config.yaml
dataset: "telescope images of galaxies (Galaxy Zoo DECaLS)"
mlp_ratio: 4
layer_scale_init: 0.1
adamw_lr_other_params: 0.0017
Rows from block 5 of a small masked image model, named by matrix and row number. Rows with one number belong to one neuron. Each number is 128 + 32 x the weight over its row's rms, rounded and kept within 0 to 255. All counts start at 0.
After each neuron's rows are labels from the 100 images, of 14848, where the neuron reaches its highest value: "responds to" is what is common among them; "colour at peak" is the nearest of a few named colours to the mean colour under the peak. Only what is clearly more common there than usual is listed. The data: telescope images of galaxies (Galaxy Zoo DECaLS). In brackets: how many of the 100.
# fc1: MLP up (model.blocks.5.mlp.fc1.weight, 512x128), inputs 0-127
# fc2: MLP down (model.blocks.5.mlp.fc2.weight, 128x512, transposed), outputs 0-127

fc1.434 [ 14 151 171 115 165  80 130  96  55  66 125 115 139 117  79  82 142 141 116 131 106 126 178 140  93 144 147 126 142 140 125 159 138 142 204 106 186 156  94 108 180 140 152 166 164 114 102 128 130 166 159 163 134 116 103 137 100 116 143 147  85 172  79 140 185 128  67 121 116 143 107 103 124  82 126 152 137 134 123  64  61 127 144 142 180 111 144 158 176  86 138 181 104 148 110 140 117 135 123 201 105 128 117 147 159  68 127 159 108 137  98 116 149  93 155 159 174 119 120 140 124 107  93 130 158  86  99  99]
fc2.434 [179 126 132 131 127 148 132 110 211 162 143 108 133 151 120 157 125 147 122  94 163 136  71 108 135 105 114 134 132 103 150 108 139  90  87 152  76  92 107 113 101 169 114 118 116  85 140 171 102 121  79  84 109 159 162  88 177  86  67 118 163  79 169 127  43 135 161 104 113 162 139 187 167  97 128 111 105 141 101 142 152 156 136 179 112 129 113 111 106 122 109  81  85 118 123 115 115  84 131  68 153 154 106 127 168 188  86  58 185 164 105 111  85  91  85 106 115 101  66 129 129 153  94 127  51 142 121 131]
responds to: shape: featured or disk (85); edge-on disk: no (75); spiral arms: yes (67)
colour at peak: brown (50); grey (26)

fc1.483 [117 146 114 122 172 132 141 125 103 131 165 122  91 101 122  69 211 132 117  74  93 154 191  87 169  91 161 160 113 139 119 153  96  60 137 136  95  69  57 156  82 106 114 156 113  48 122 112 165 124 107 116 102  91 141 182 149  47 105 148 129 174 135 101 128 142  72 140 109 184 135 119 132 146 166 152 125 148  96 150 101  96 127 134 123 104 164 140 148 196 119 137 123  96 134 151 195 132 117 112 116 169 158 143 131 131 126  79 162 143 141 155 138 152 106 104  93 126 156  88  82  87 161 184  89 144  99  91]
fc2.483 [ 76 101 124 153 125  43 159 103  86 126 130 141 125 132 111 160  99 139 124 137 136  94 149 163 222  60 131 154 141 146 106  60 116 150 168 151  72 187  97  75 128 143 157  92 152 152  92 147  95 141 167 101 145 170 122 135 111  83  60  82 184 146 176 106 127 114  89 130 185  54 144 110 122 119 119 134 137 150 134 151 134 113 125 123 178 144 156  68 142 156 126 141  94  97  89 126 120 125 117 114 196  80 191 122 117 150 101 129 122 178 138 128 116 184 108  97 100 122 144 169 149  82 155 105 124 106 148 134]
responds to: edge-on disk: yes (32); roundness: cigar-shaped (30)
colour at peak: brown (68)

fc1.297 [152 190 115 148 148 135 107 175 112  92 145 122 164  72 144 160 148 126  66 100 132  75 123 113 149 142 167 128 132 103 108 185 120  43  87  99 126 184 110 129  93 166 160 115 212 133 118 108 115 110  97 102 130 107 154 181 127  93 115 126  99 118  67 149 141 159 162 114 106 144  88 155 130 121 130 137 140 122 144 189 137 149 113 191 122  84  46 123 134  76 110 116 100 130  96 130 113 131 158  98 142 161 136 163  96 115 121 195 137  92  98 123 118  82 116 218 111 162 148 133 170 144 164 156  61 109  96 144]
fc2.297 [111 133 149  92 118  99 127  92  60 133 120 165  98 138 154 102 131  98 149 155 172 170  98 153 152 124  49 152 113 184  92 173 126  98 121  96  92  77 117 156 202 106 147 148 117 113 143 130  94 147 150 137 127 151  76  97  92 126  84 136 103 154 206 101 152 114 138 180 143 126 127  76 183 132 156  99 100 128  45  78 109 164  94  85 141 176 180 170 127  69  99  97 207 148 103 137 130 150  90 112 114 128 117 160 120 171 155 107 155  92 127 152 110 141  86 133 109 106 107  98  80 125 126  79 152 134 153 138]
responds to: edge-on disk: yes (48); roundness: cigar-shaped (31)
colour at peak: grey (59); brown (41)

fc1.381 [133 118 115 108 155  69  95 140  70 182 103 177 137  96 138 153 126  72 107 119 169 137 125 122 132 141 111 140 174 164 144  76 116 126 168 151 186 150  90 116 117 173 107 108 109 150 170 174 121 122 211 104 121 200 142 174 107 144  95 109 104 129  82 129 133  81 114 165 128 142  90 149 134 145 102 138 116 109 101 123 175 155  70  84 113 189 127 142 157 155 114 125  73 169  51 183 147 101 105 101 106 129  81 120 120 126  94 158  76  72 130 107  88 171 152  94 172 136 172 101 136 166 117  95  79 151 104 151]
fc2.381 [116  86 179 177 137 125 156  98 161 154 126 110 169 120 101 103  62 131 141 109 142 136 143  93 174 132 156 100 150 126 128 173 169 152 133 173  56  92 134 167 116  91 152 127 129 135  79 126 156 159 145 152 150 150 183 147 156  53 132 198 118  51  66  95 123  99 175 171 107  90 142  46 174 148 146 136  84 101 161 122 163 126 161 149 126 137  81  81 133 146 168 123 146 133 147 137  96 136 109 144 104 118 143 100  98  81 114 103 137 168 111 126 165 123 166 136  94  94 130 120  94  72 172 181 132 109 178  94]
responds to: roundness: cigar-shaped (28)
colour at peak: brown (60); grey (32)

fc1.20 [ 91 130  97 137  78 131 118 130  68 123 132 116 111 185 131 114 176 138 129 134  82 167 139 135  89 203 121 121 195 226  85 166 118 159 122 192  82 101 135  98 135 146 148 132 129 112 107 147 136 107  97 106  97  75 148  85 133 114 123 166 128 143 106 162 102 130 110 113  83 136 148  72  93 114  99 130 137 110 168 137 110 133 204 163 168 101 206 106 166 147 135 160 111 118 121 125 123 149  71 192 167 101 131 168  79 127  86 126 182  61 169 118 130  76 128 132 155 123 142 112 111 129 181 115 163 160 133 118]
fc2.20 [150  72 124  88 117  99 120 111 170 116 115 118 125 113 126 169  96 117 204  60 131  98 128 129 161 120 133 117  78 142 142  98 138 128 144 118  84  48 111 169 149  71  90  57  98 108  95 140  96 128 102 114 125 163 136 118 129 117 135  95 145  99  87  78 173 116 161  50 155 162  85 135 183 175 131 126  85 136 151 136 146 144  91 118 120 222 124 158 160 115  98 115 180  98 186 129 103 153 107  65 102 127  92 108 178 124 137 153  99 104  68 174 143 132 142 147 153 124 146 148 167 148 134 116  75 174 118 136]
responds to: edge-on disk: yes (42); roundness: cigar-shaped (40)
colour at peak: brown (88)

fc1.316 [169 103 148  85 122 128 201 121  68 126 100 180 137 118 102 113 173 106 115 181 107 124 106  84  70  86  81  84 143  95 178  86 110 150 148 140 178 142 109 144 117 114 133 122  95 140 106 111 185 172 139 111 126 103  67 128 141  55 173  93 142 155 143  88 152  90 185 147 119 149 145 129 139 152 141 103 214 121 105 134 110  86 122 151  89 121 149 134 116  78 125  72 121 162 122 139 135  25  93 138 173 109 119 143 108 135 132  65  88 182  93 128 154 173 140 144 104 120 126 114 159 171 132 126 140  91 136 126]
fc2.316 [ 95 158 110 196 136 143  75 165 189 124 123  98 146 104 140 166  71 144 157  51 149 153 138 146 168 161 126 164 133 151  95 151 122 150 111 142 121 124 108 145 193 103 146 120 141  98 125 148 105 105 128 155 149 130 190  93 144 190 110 159 133 106 103 104 102 118  73  69 105  91 115  93 146 116 114 128   0 146 151 150 127 108  92 103 154 104 141  55 136 118 159 168 152 154 139 124 129 152 139 109  46 119 109 109 105  83 126 183 165  82 126 124 119  68 150 111 131 128  76 127 112 142 113 124 109 170 160 140]
responds to: shape: featured or disk (61); edge-on disk: no (53); spiral arms: yes (43)
colour at peak: brown (49)

fc1.471 [126 138 132  88 138  96  88 140 131  80 190 129 157  80  85 159 117 153  98 161  88 127 182 129 209  89 191 180  93 116 128 119 106  93 156 148 139 109 126 149  86 117 154  84 142 110 125 107 144 196 121 124 150 149 105 170  94  91 150  59 132 104 152  96 129 131  93 145 186 170 155 156 142 159 150 142 171 135 113  81 152 111 168  97 121 136  91 139 158 135  89 154 118 142 119 127 189 111 119  33  95  82 145 165 105 112 137 113 191 187  87 105 175 156  94 113  86 108 163 135 126 151 150 142  88 143 129 101]
fc2.471 [155 123 148 118 172 150 147 133 155  98  96 128 136 151 135 114 110 165 194  55 114 145 143 121 158  91  85 134 115 132 150 107 153  65 127 204 105  96  88 166 170 168 138 105 112  72 169 155 130 182 160  72 141 102 142  94 172 108 158 162 190 148 160 141 128 148 113 102 102 121  96 116 125 105 177 111 112 138 126 168 148 118  88 128 150 197 168 108 121 133 171  58  80 107 105 134  83 145 149 168 150 128 145  96 128 143 143 126 116  69 112 155  72 125 188 144  96 139  76 120 154 158  89  73 121 167 126 194]
responds to: edge-on disk: yes (52); roundness: cigar-shaped (33)
colour at peak: grey (51); brown (48)

fc1.479 [113 149 143  97 118 126 119  43 151 159 181 145 137 108 129 121 170 106 188  79  97 140 143 168 145 121 137 146 129 239 121  89 102 135 114  57 121 119 124 107 154 149 104 132  98 106 110  74  99 133 154 124  90 103 117 178 143 117 127 109 114 159  88  79  80 129 115 128 130 113 196 117  91  98  75  71 154 109 118 136 110 169 160 129 177 167 111 151 110  42 147 163  88 138 147 135 124 109 177 154 132 133  67 157  83 165 120 124 175 117 134 132 128 106 146 114  89 107  77 150 170 173  78 125 156 148  85 115]
fc2.479 [128  87 115 198 106 152 102 215 103 116 112 139 189 120 121 160 104 131 100 188 171 129 112  84 118 137  98  91 142  37 101  92 151 119 143 198 147 149 106 125  90 113 172 102 137 125 111 211 159  97 122 120 163 118  91  76 160 157 157 168 130  97 157 146 103  89 108 118 108 164  76 136 157 160 206 132 119 159 139 150 146 126 135 122 117  98 127 125 173 212 151 101 143 117 124 142  92 106 106  76 132 135 185 117 173  85  82 137  99 116 125 156 102 149 127 134 170 132 162  96 130 146 173 141  89 106 134 128]
responds to: shape: featured or disk (78); edge-on disk: no (69); spiral arms: yes (57)
colour at peak: brown (63)

fc1.43 [149 121 168 161 183  40 167 145 115 132 150 162 129  99 221 108 146 124 168 104 123 125 156 124 142 105 150 111  91 119  38 134 139 136 101 136 133 112 194 170 142 159 142 116 127 119  84 145 138 115 153 134 163 121 170  91 135 172 123 167  63 103 127  62 145 133 204 146 165 176 149 122 130 178  97 105  72 122 141 142 121 145 142 141 121 157 148  87 165  49 136 108 140  77 192 158 159  87 109 103  99 126 128  98 103 114 121 103 122 162 176 134 129 127 148 105 126 101 114 178 162 146  99  99  72 139 147 147]
fc2.43 [172 166 132 117 109 158 124 135  89  97 137 104  58 130 117 115 140 144 113  94 113 132 102 126 135 102 133 147 154 148 165 213 143 116 172  78 171 118 142  90 104 103 140 122  67 105 119  87 137 202 107 134 161 124 148 140  76 124 133 153 129 139 178 130 138 147  94 116 140  96 123 103 140 147 125 127 126 124 160 119  87 157 157 176 104 105 143 192 138  82  80 131 180 119  97 131 150 155 149 154 130  64  71 147 211  62  80  99 167  77  81  83 132  87  82 117 165  88 182 131 156 131 185 129 105 166 173 131]
responds to: edge-on disk: no (54); spiral arms: yes (43)
colour at peak: brown (39)

fc1.274 [150 157 144  52 117 152  62 162 110  83 147 193  99  59 114 108 138 167 158  98  98 118  49 138 108 115 135 124 133 130 189 117  50  76 125 117 156 174  66 121 151 166 115 127 143 162 120 149 154 109 117 119 122  85 158 123 183 100  67 165 181 123 133 166 206 113 113 134 209 113 143 135 130 145 169 201 111 111 116 111 131 113 171 143 186 142 125 141 105 134  78  85 136 119 153 130 136 125 129  94 158 152 146 114 103 131 131 129 115  68 163 110 122  89 139 118 126 143  88  76 144 112 100 140 148 160 114 130]
fc2.274 [146 140  57 177 100 102 113  68 128 144  68 108  83 198 198 119 177 132 106  98 168 130 167 124 140 114 109 137  52 143  35 130 133 117 153 148 138 131 147 124 142 103 136 126 119 164 183 115 136 170 114  80  92 141 118  83  81 105 126 117  86  95 165 139 137 118 126 149  68  69 137 172 109 109 103 110  86  96 134 156 101 146 120 141  92 131 127 158 119 139 109 125 106 144 157 149 164 159 157  91 100 135 106 158 126 121 180 162 161 133 166 126 170 138  46 180 126 141 141 158  77 122 130 119 119 146 208 155]
responds to: roundness: cigar-shaped (33); edge-on disk: yes (27)
colour at peak: brown (53); grey (27)

fc1.453 [123 126  48 150 147 116 117 126 131 167 117 187 170 136 181 108 119 140  99 133 112 158  44 118  81 107 114 146  82 173 147  93 128 129 168 125 134 102 149 144 138 144 110 123 133 153 166 154 128 142 155  80 184 149 167 156 104 153 184 120 131 167 140 176 189  79 110  74  44 159 137 135 130 107 159 152 128 123 134 109 168 103 135 104 102 142 153 126 114  57  68 130 108 138 150 138 170  76 110 111 184 194  73 107 125 170 132 144 136 107 110 131 152 136  97 107 159 184  71 119 187 101 108 137  95 173 126 150]
fc2.453 [ 71 112 148 114 125 145 181 116 154 102 111 120  92 140 152 129 127 168 171 149 111 107 117 112 162 112 141 162 156 126 138  85 107 136 180  96 150  95 169 142  94  99 137  88 129 168 103  91 143 154  96 138  78 117  82 159 116  53 165 130 141 118 151 131 115 172 123 192 145  73 140 140  73  89  98 194 161  95 150 158 139 134 160 105 201 136 117  75 117 147 153 159 144  96 122 131 137 228 145 114 144  72 117 128 149 111 127 121 114 217 166  75 105 151 159 152  98 133 185 117  87  70 126 117 109 106 136  80]
responds to: roundness: cigar-shaped (28)
colour at peak: grey (80)

fc1.378 [163 117 149 163 162 162  85 125  56  80 136 153 144 125 153 119 138  98 116 145 125 190 106 154 126 128 114 162 156  70 132  99 139 108 167 130  96  99  76 143 131 112 118 136 178 115 136 103 125 192 137 141 166 114  57 127 115 116 137 127 193 122 224 188 138  89 121 139 107 115 120 125 154 110 132 127 166 121 121 115 207 126 146  68 132 141 141 144 107 118 122 172 109 157 134 129 142 136 136 111 144 130 151 158 181 181  57 170 124 149 142  22 135 106 146 131 110 100 164  79 108 104 123 167 115  69 155  67]
fc2.378 [147 173  93 114 161 114  97  92 144 101 104  99 135 146  88 126  96 165  95 100 146  97 168  92 163 115 154 128 112 160 165 157 173 128  96 180 135 139  80 115 130 157 142 133 125  88 137 144  99 144 173 161 101 177 169 151 112 117 138 107 155 149 106  60 132 126  58 121 177 200 101  85 124 153 180 101  97 169 176 113  84 132 142 168 128 165 124 133 139 102 113  98 136 117 100 127  75 126  72  98 150 138 120  90  71 128 134 148 158 135  91 162  91 161  89 153 125 110 134 151 170  69 198  91  46 181 115 169]
responds to: roundness: cigar-shaped (31); edge-on disk: yes (27)
colour at peak: brown (63)

fc1.222 [ 85 145  42 156 106 155 129  69  95  67 111 106 111 179 139 127 108 163  95 109 122  76 100 151 149 178 187 124 153 161  82 132 145 108 152 131 114 109 137 156 168  74 121 169 119 133  84 162 194 147 128 136 117 122 177 115 142 160 107 157  54 129  88 126 143 152 163  85 145 142  49 130 102  97 187 126 130  84 115 112 123 123 146 144 146  88 126 146 196  75 129 116 154 101 162 174 165 130 153 183  97 135  83 109 162 105 123 129 135 123 102  98 121 150 176 116  86  99 149 130 165  91 153 205 122 148 142 120]
fc2.222 [ 59 118 100 131 144  99 117 148 112 111 139 163 136 145  83 105  93 138 154  80 124 127 109 119 122 132  89 176 161 191 129 148 128  85 117 209 104 138 100 113 147 144 162 167  94  33 154 180 149 126  93 137  90 109  91 133 102  68  69 102 103 215 126 129 120  88 126 129 121 145 133 128 182 118 147 135  84 126 130 158  98 138 138 148 156  79 151 130 146  89 160 167 172 105 107 164 119  77 148 164 118 181 136 116 176  88 138  94 133  95 103 110 181 108 141 103 112  65  87 120 146 206 144 162 105 108 100 138]
responds to: shape: featured or disk (69); edge-on disk: yes (58); roundness: cigar-shaped (29)
colour at peak: grey (58); brown (40)

fc1.179 [170 136  73 146 152 113 141 131 130 132  78 172 141  91  96 118 105  97 126 105 154 142  95 114 169 151 119 107 137 224 153 188 138 223 130 144  47 107 138  93 113 133 125 116 189 183 144 155 116 121 120 119 104 122 126 128 114 174 163 147  80  94 167 170 126 107 170  98  68 123 108 161 136  73 158 147 146 103 139  75 125  72 126 120 102 115 148 190 124 177  92 129 116 108 119 121 130 118 120 190 127 129 135  80 147  68 171 143  75 179  96 137 115  73  86 152 133 125 144 119 132 106 119 149 126  95 179  94]
fc2.179 [108 125 110  86 123 143 201 120 127 164 154  97  72 113 189 110 127 111 116  94 117 101 143 136 164 165 143 121 123 147 135 150 115  81 139 147 118 115  25 125 180 125  82 164 142  36  84 119 105  90 114  91 154 109 141  90 134  87 193 122 117 131 128 171 122 184 124 115  55 122 121 143 138 128 122 121 102 127 136 139  85 107 107  98 138 138 120  77 169 118 130 150 121 125 108 149 139 175 186 120 129  94 109 183 161  58 130 140 132 109 146 184 160  60 170 153  95  91  69 121 113 136 164 142 134 188 129  85]
responds to: roundness: cigar-shaped (39)
colour at peak: grey (70); pink (27)

fc1.203 [104 112 107 140 128 119  52 139 125 125 135 166 113 171 121 139  99 131  91  71  75 170 149 172  99 165 156 116 184 155 175 101  77 162 108 101  95 142 100 117 126  88 145 179 124 137 170  78 103 135 114  79 156 125 153 101 166 117 102 146 151 186 115 126 156 112 112  98 146  60 100 143 122 150 126 134 117 165 133  68 128  82 178 147 108 104 153 102 144 215 123 134 128 130 105  91 150 123 140 153 162  66 115 105 150  83 108  85 114  83 184 169  95  99 156  46  55 118 135 139 116 135 155 149 167 146 167 151]
fc2.203 [132 147 172 130 133 127 170 122 166 129 136  64 142  81 118  79 106 148 133 181 155  89 150 136 150  90  99 151  95  75  84 137 169 107 101 144 127 154 107  89  77 188 114  50 116 121  80 174 152 151 129 162  80 119 113 153  91 141 144 119 155  55 131 138  77 156 104 126 119 183 129 138 115 146 120 153 161 121 131 165  71  85  92 132 140 127 148 149 104  65 148  78 114  83 110 113  98 115 153  66 109 159 121  95 131 193 110 172 111 160  78  93  94 117 138 172 187 142  93 103 127 122  68 102 102 110  80 129]
responds to: edge-on disk: no (51); spiral arms: yes (43)
colour at peak: brown (36)

fc1.133 [146  90 127 152 140 154 143 100 156 158 151 145 184 129 145 163 127 159 189 160 119 108 118  75 181 107 111 152  90  54  83 113 191 103 145 122 171 129 146 164 129 153 134  61 127 116 135 163 131  81 129 176 130  86 150 150 131 201 155 113 138  75 187  98  84 120  98 127 158 154 117 131 157 122 164 142 125 142 120 159 107 158 139 105 127 114 106  94 122  63 121 123 124 138 178 147 121  67 108 105 139 204 140 130 139 175 137 154 129 141  80  90 205 162 115 117 141 124 177  55 121 101 130  66  83 105 132 173]
fc2.133 [106 132 163 130 104  95  72 144 155  92 134 106 172 131 139 121  88  96  92 151 183 138 201 215 101 168 146 143 152 138 147 129 139 127 114  89 108 142 115  68 146 146 109  79 121 112 101 147  96 181 142 110  95 144 110 120 108  46 127 165 179 129 106 136 103 127 156 128 107 114 133 144 133 130 110 109 187 178 137 122 122  97 105 173 114 151 130 189 137 121 121 140 131 170 119  61 101 185  87  58  76  96 110 134  94 155 106 137 124 108 146 127  74 119 117 137 109 188 120 215 189 174 123 150 163 152  86 119]
responds to: edge-on disk: no (52); bar: no (34)
colour at peak: brown (73)

fc1.11 [ 76 118  81 158 146 164  75 174  91 166 109 124 100 108  90  91 178 101 101 105  93 140 124 171  77 169 103  93 128 128 152 116 118 161 140 110 142 131  98  82 129 119 202 155 101 155 173 127 117 117 130 138 135  78 117 102 111 147  76 149 172 122 178 133 137 169  70 120  31  74 157 170 134 138 196 103  73 179 155  92 120 160 107 129 156 143 129 156 172 104 145 129  85 118 146 102 139 121 143 154 129  89 168 115 153 137 125  97 156 131 152  38  90 143 137 123  81 140 161 123 185 104 106 133 112 133 117  78]
fc2.11 [141 134 141 107 115 108 157  98 151  85 102  92 148 121 173 151 112 181 164 121 109 118 136 131 147  88 149 118 146 120 112 109 136  66 103 173 161 136 139 118 108 167  99 177 101  39 102 103 167 119 151 150 120 101  91 156 192 166 140 113  82 156 135 154 159  42 113 126 161 151  71  85 139 133  99 109 125  99 134 186  85 100 187 160 118 109 112 126 101 140 100 132 119 186  88 133  86 121 128 136 145 139 125 203 171  66 113 142 151 137  99 194 101 170 106  72 174 106  50 121 147 167 163 113 124 148 124 114]
responds to: edge-on disk: no (53); spiral arms: yes (41)
colour at peak: brown (54)

fc1.333 [143 140  86 159  83 107 106 170 138  79 181 109 135 189 129 171 170 112 105 148 128 138  92  99  73 157 118 139  99 104 101 114 142 126 113 154 185 136 132 139 149 139  94 188 150  89 128 157 178 125 109 157 177 107 102  99 124 104  97 113  45 159 146 104 153 145 117 156 132 109 129 143 166 172 186 167 164 147 156 166 142  77  90 128 144 166 155 171 170 132 133  82 194 131 142  97 161 139  94 114 135 184 115 140 121  61 136 113 111 130  90 102 163  71  88 119  84 108 133  69 105 144  82  62  89 164 161 130]
fc2.333 [119 145 174  76 161 177 188 170 192 151 131 171  75 105 163 116 135 112 113 108  99 146  99 164 158 131 139 155 154 172 125 145  82  91 143 119 121  83 142 102 191 116 158  59  95 103  89 129 103 176 165 157 139 162 150 116 103 189 156 141 171  90 116 165 120  95 151 132 114 125 136 100  57  79 145 106  86 105 142 130 137 184 169 114 171 204 144  98  86 137 101 186  98 113 121 118 115 160 143 165  85  86 106 101 125 125 159 140 138 107  81 133 139 143 199 139 128 134  90 103 140 155 147 185 149 160 111 144]
responds to: roundness: cigar-shaped (30)
colour at peak: brown (78)

fc1.491 [157 143  52 101 131  65 122 168 129 176 140 136 153 119 127 138 163 128  35 149 151 152 120 137 112 132 129 140 148 123 143 147 117  95  62  99  79 148  43 125 118 119 150 122 126 197 120 187 128  50 116 179  98  96  99 101 124 137 178 122 136 148 128 105 126 157 136 124 103 119  64 168 115 187  85 118  51 153 147 104 137 170 142 139 150 132 108 105  88 121 129  79 127 184 122 171 128 118 139 199  96  97  91 124  87 162 132 118 133 117 116 134  53 143 139 141  89 117 160 100 143 133  75 127 128  98  86 113]
fc2.491 [113 118 145  68 127 144 114 127  88  77 143 124 156 162 154 113 110 103 188 114 111 116 136  89 118  96 145 117 170 165 119 100 139 162 118 168 165 144 184 143  94 105  79 119 103  29 137 118 131 126 198 112 138 157 101 131  87 160  96 148 125  94 131 133 123  99 146  82 141 100 157 124 174 117 183 104 233 121  81  75  88  69 100  80  86 121 170 127 159 151 124 134 150 113 116  87  87 115 133  88 155 152 155  80 147 125 120 117  67 140 141 189 180 152 158  90 140 108 143 138 128 162 169 152 165 161 121 146]
responds to: roundness: cigar-shaped (31)
colour at peak: brown (61); grey (35)

fc1.132 [ 96 108 146 100 146 130 114  82 182 114 107 129 143  93 104 143 104 227 125 140 121 117 123 123 105 150  96 100  83  96 118  87 168 122 102 122 104 161  97  86 118 202 162 126  80 123 106 179 100 106 158 168 125 110 105 173 110 163 165 174 110 187 136 161 110 110 139  98 149 145  88 128  86 112  93 135  86 119 156 165 104 187 103  86 126  87 133 157 111 174 148 230 196 165 111  99 127 143 175 157 126 132 174 116 111 126 131 145 115 136 136 103 149 115 123 146 142 107 191  68  96 104 125 203 108 119 156 102]
fc2.132 [149  65  84 120 172  85 166 180  99 182 154 194 122  97 162 137 119 119 131 156 124 135  88 110 160 122 149 129 138  93 135 145 137 133 114  60 195  24 168 160 175  64 134  88  91 139  83 114 146  88 129 148 113 206 129 103 134 164 115  36 170 130 140 117 134 116 130 104 154 110 131 124 146 152 107 131 155 141 177 158 142 125 139 154 161 104 165 113 118  85  75 164  98  93 135 132 111 169 113 127 146 131 103 123 149 209 133 146 123 119 105 123 134 135 115 141 127  81  77 118 125 129 152  49 138 109 113 120]
responds to: shape: featured or disk (61); edge-on disk: no (50); bar: no (33)
colour at peak: grey (60); brown (31)

fc1.311 [114 159 153 115 127 153 149 187 111 115  70 177 132 150  74 115 112 190 140  75 124 117 132 153  47 146 149 102 158  87 171 137 126 120 115 144 109  98  65  93 143  99 109 143 113 126 118 127 116  88 134 135 120  92 149 117 151 116 184 167 102 134 110 112 131 121 137 139 151 135 127 162 222 134  83  76 131  43 151 155 154 107  99 118 120  84 108 114  90  88 141 154 121 134  72 108 124  45 144  97 130  85 104 136  69 122 188 149 117 202 198 117 117 137 163  96 106 129 108 141 109 203 128 125 142 130 143 135]
fc2.311 [158 101 139 152 176 126 146  67 122 191 124 142  92 156 105 152 103  85 145 108 148 140  88  79 137 115 190 106 136 147 154  93  89 119 147 141 143 136 115 121 118 121 141 160  78 107 158 128 162 147 135 177 190 109 157 142 140  95 164 138 118  68 127 160 138 103 103 127  61  48  96  98  92  79 123 195 109 160 127 151 155 134 148 182 117 152 140  69  95 148 124 111 118 112  82 181 123 164 124 208  94 159 133 127 168 108 112  98 167 125 115  64 192 120 116 165 186  97 132 110  80 129 165 159 108  98 141  98]
responds to: shape: featured or disk (87); edge-on disk: no (77); spiral arms: yes (67)
colour at peak: grey (53)

fc1.148 [101 106 117  98 130 119 109 136 183 123 157 119 136 104 126 110 108 188 100 160 200 109 125 123 130 159 106 101  86  48  99  68 148 125 188 122  81 120 117 128 127 183 123 193 123 145 131 124 169 148 122 107 162 157 134 141 100 116 149 125 136  79  91 132 165 151 127 122 106 126 100 165  28 130 138 144 110 135 117  91  97 113 214 155  81 159 106 125 148 150 109 108 111 129 115 146 114 112 182 148 153  70 137 123  64 149 104 145 207 194 175 101 148 106 120  99  80 118 157 137 119 193 100 180 139 144 161 136]
fc2.148 [156 154 130 139 152 163 173 131 100 123 132 144 142 145 102 110 169 105 145 145  83 135 128 151  63 139 112 136 127 120 112 176 118 119 127 144 158 141 113 161 158 102 160 174 129 204 162  95 118  70 138 148  80 131  82 124 144 125  75 124 111 224 127 129 109 129 134 112 171 145 130 135 183  81 120  78 171  86  13 129 110 180  69 168 135  95  96 159 112 130 101 144 116 134 145 130 167 111 157 120 180 145 157 112 166 132 127  88  63 106 119 142 174  99 122 102 180 141 104 128  77 147 167 120 163  85  68 124]
responds to: edge-on disk: no (51); spiral arms: yes (42)
colour at peak: brown (38)

fc1.485 [172 146  75 171  72 106 101 134 127  85 144 138 190  70 171 131 115 148  88 191 125 141  76 112  97  95 127 163 110 118 135  86 112  58 122 126  78 180  68 115 155 155 144 143 124 141 101 151  88 124 130 134 124 154 167 172  96 174  61 118 118  60  80 109 131 121 164 164 163 156  95 105 155 115 125  93 113 148 137 153 123 192 125 140 137 151 105 165 155 121 109 140 160 135 151  81  71 123 166 195 157 152 135  99 120 160  79 169 196 138 121 112  85 122 122 145 145 143 148 110 168 157 141 161  66  98 123 141]
fc2.485 [138 112 124 105 108 148 103 146 121  59 117  85 105 123 190 141 209 157 112  68 128 117 106 101 121 151  98 116 109 169  95 227 134 110 113 101 117 100 135 180 138 110  59  90 106 131 127 135 134 153  91 125 131  86 146 123  71 100 168  96 126 121 183 163 138 207 128 137 149 154 135 117 171 110 127 100 124 122 115 130 106 161 110 189  92  77 107 239 135 142 100 151 142  55 163  99 155 184 118  98 128 113 154 167 157 112 153 117 175 151 112 150 138 131 104 114 128 166 107 161 151 148 159  97 117 152 131 106]
responds to: shape: featured or disk (69); spiral arms: yes (42)
colour at peak: brown (48); grey (43)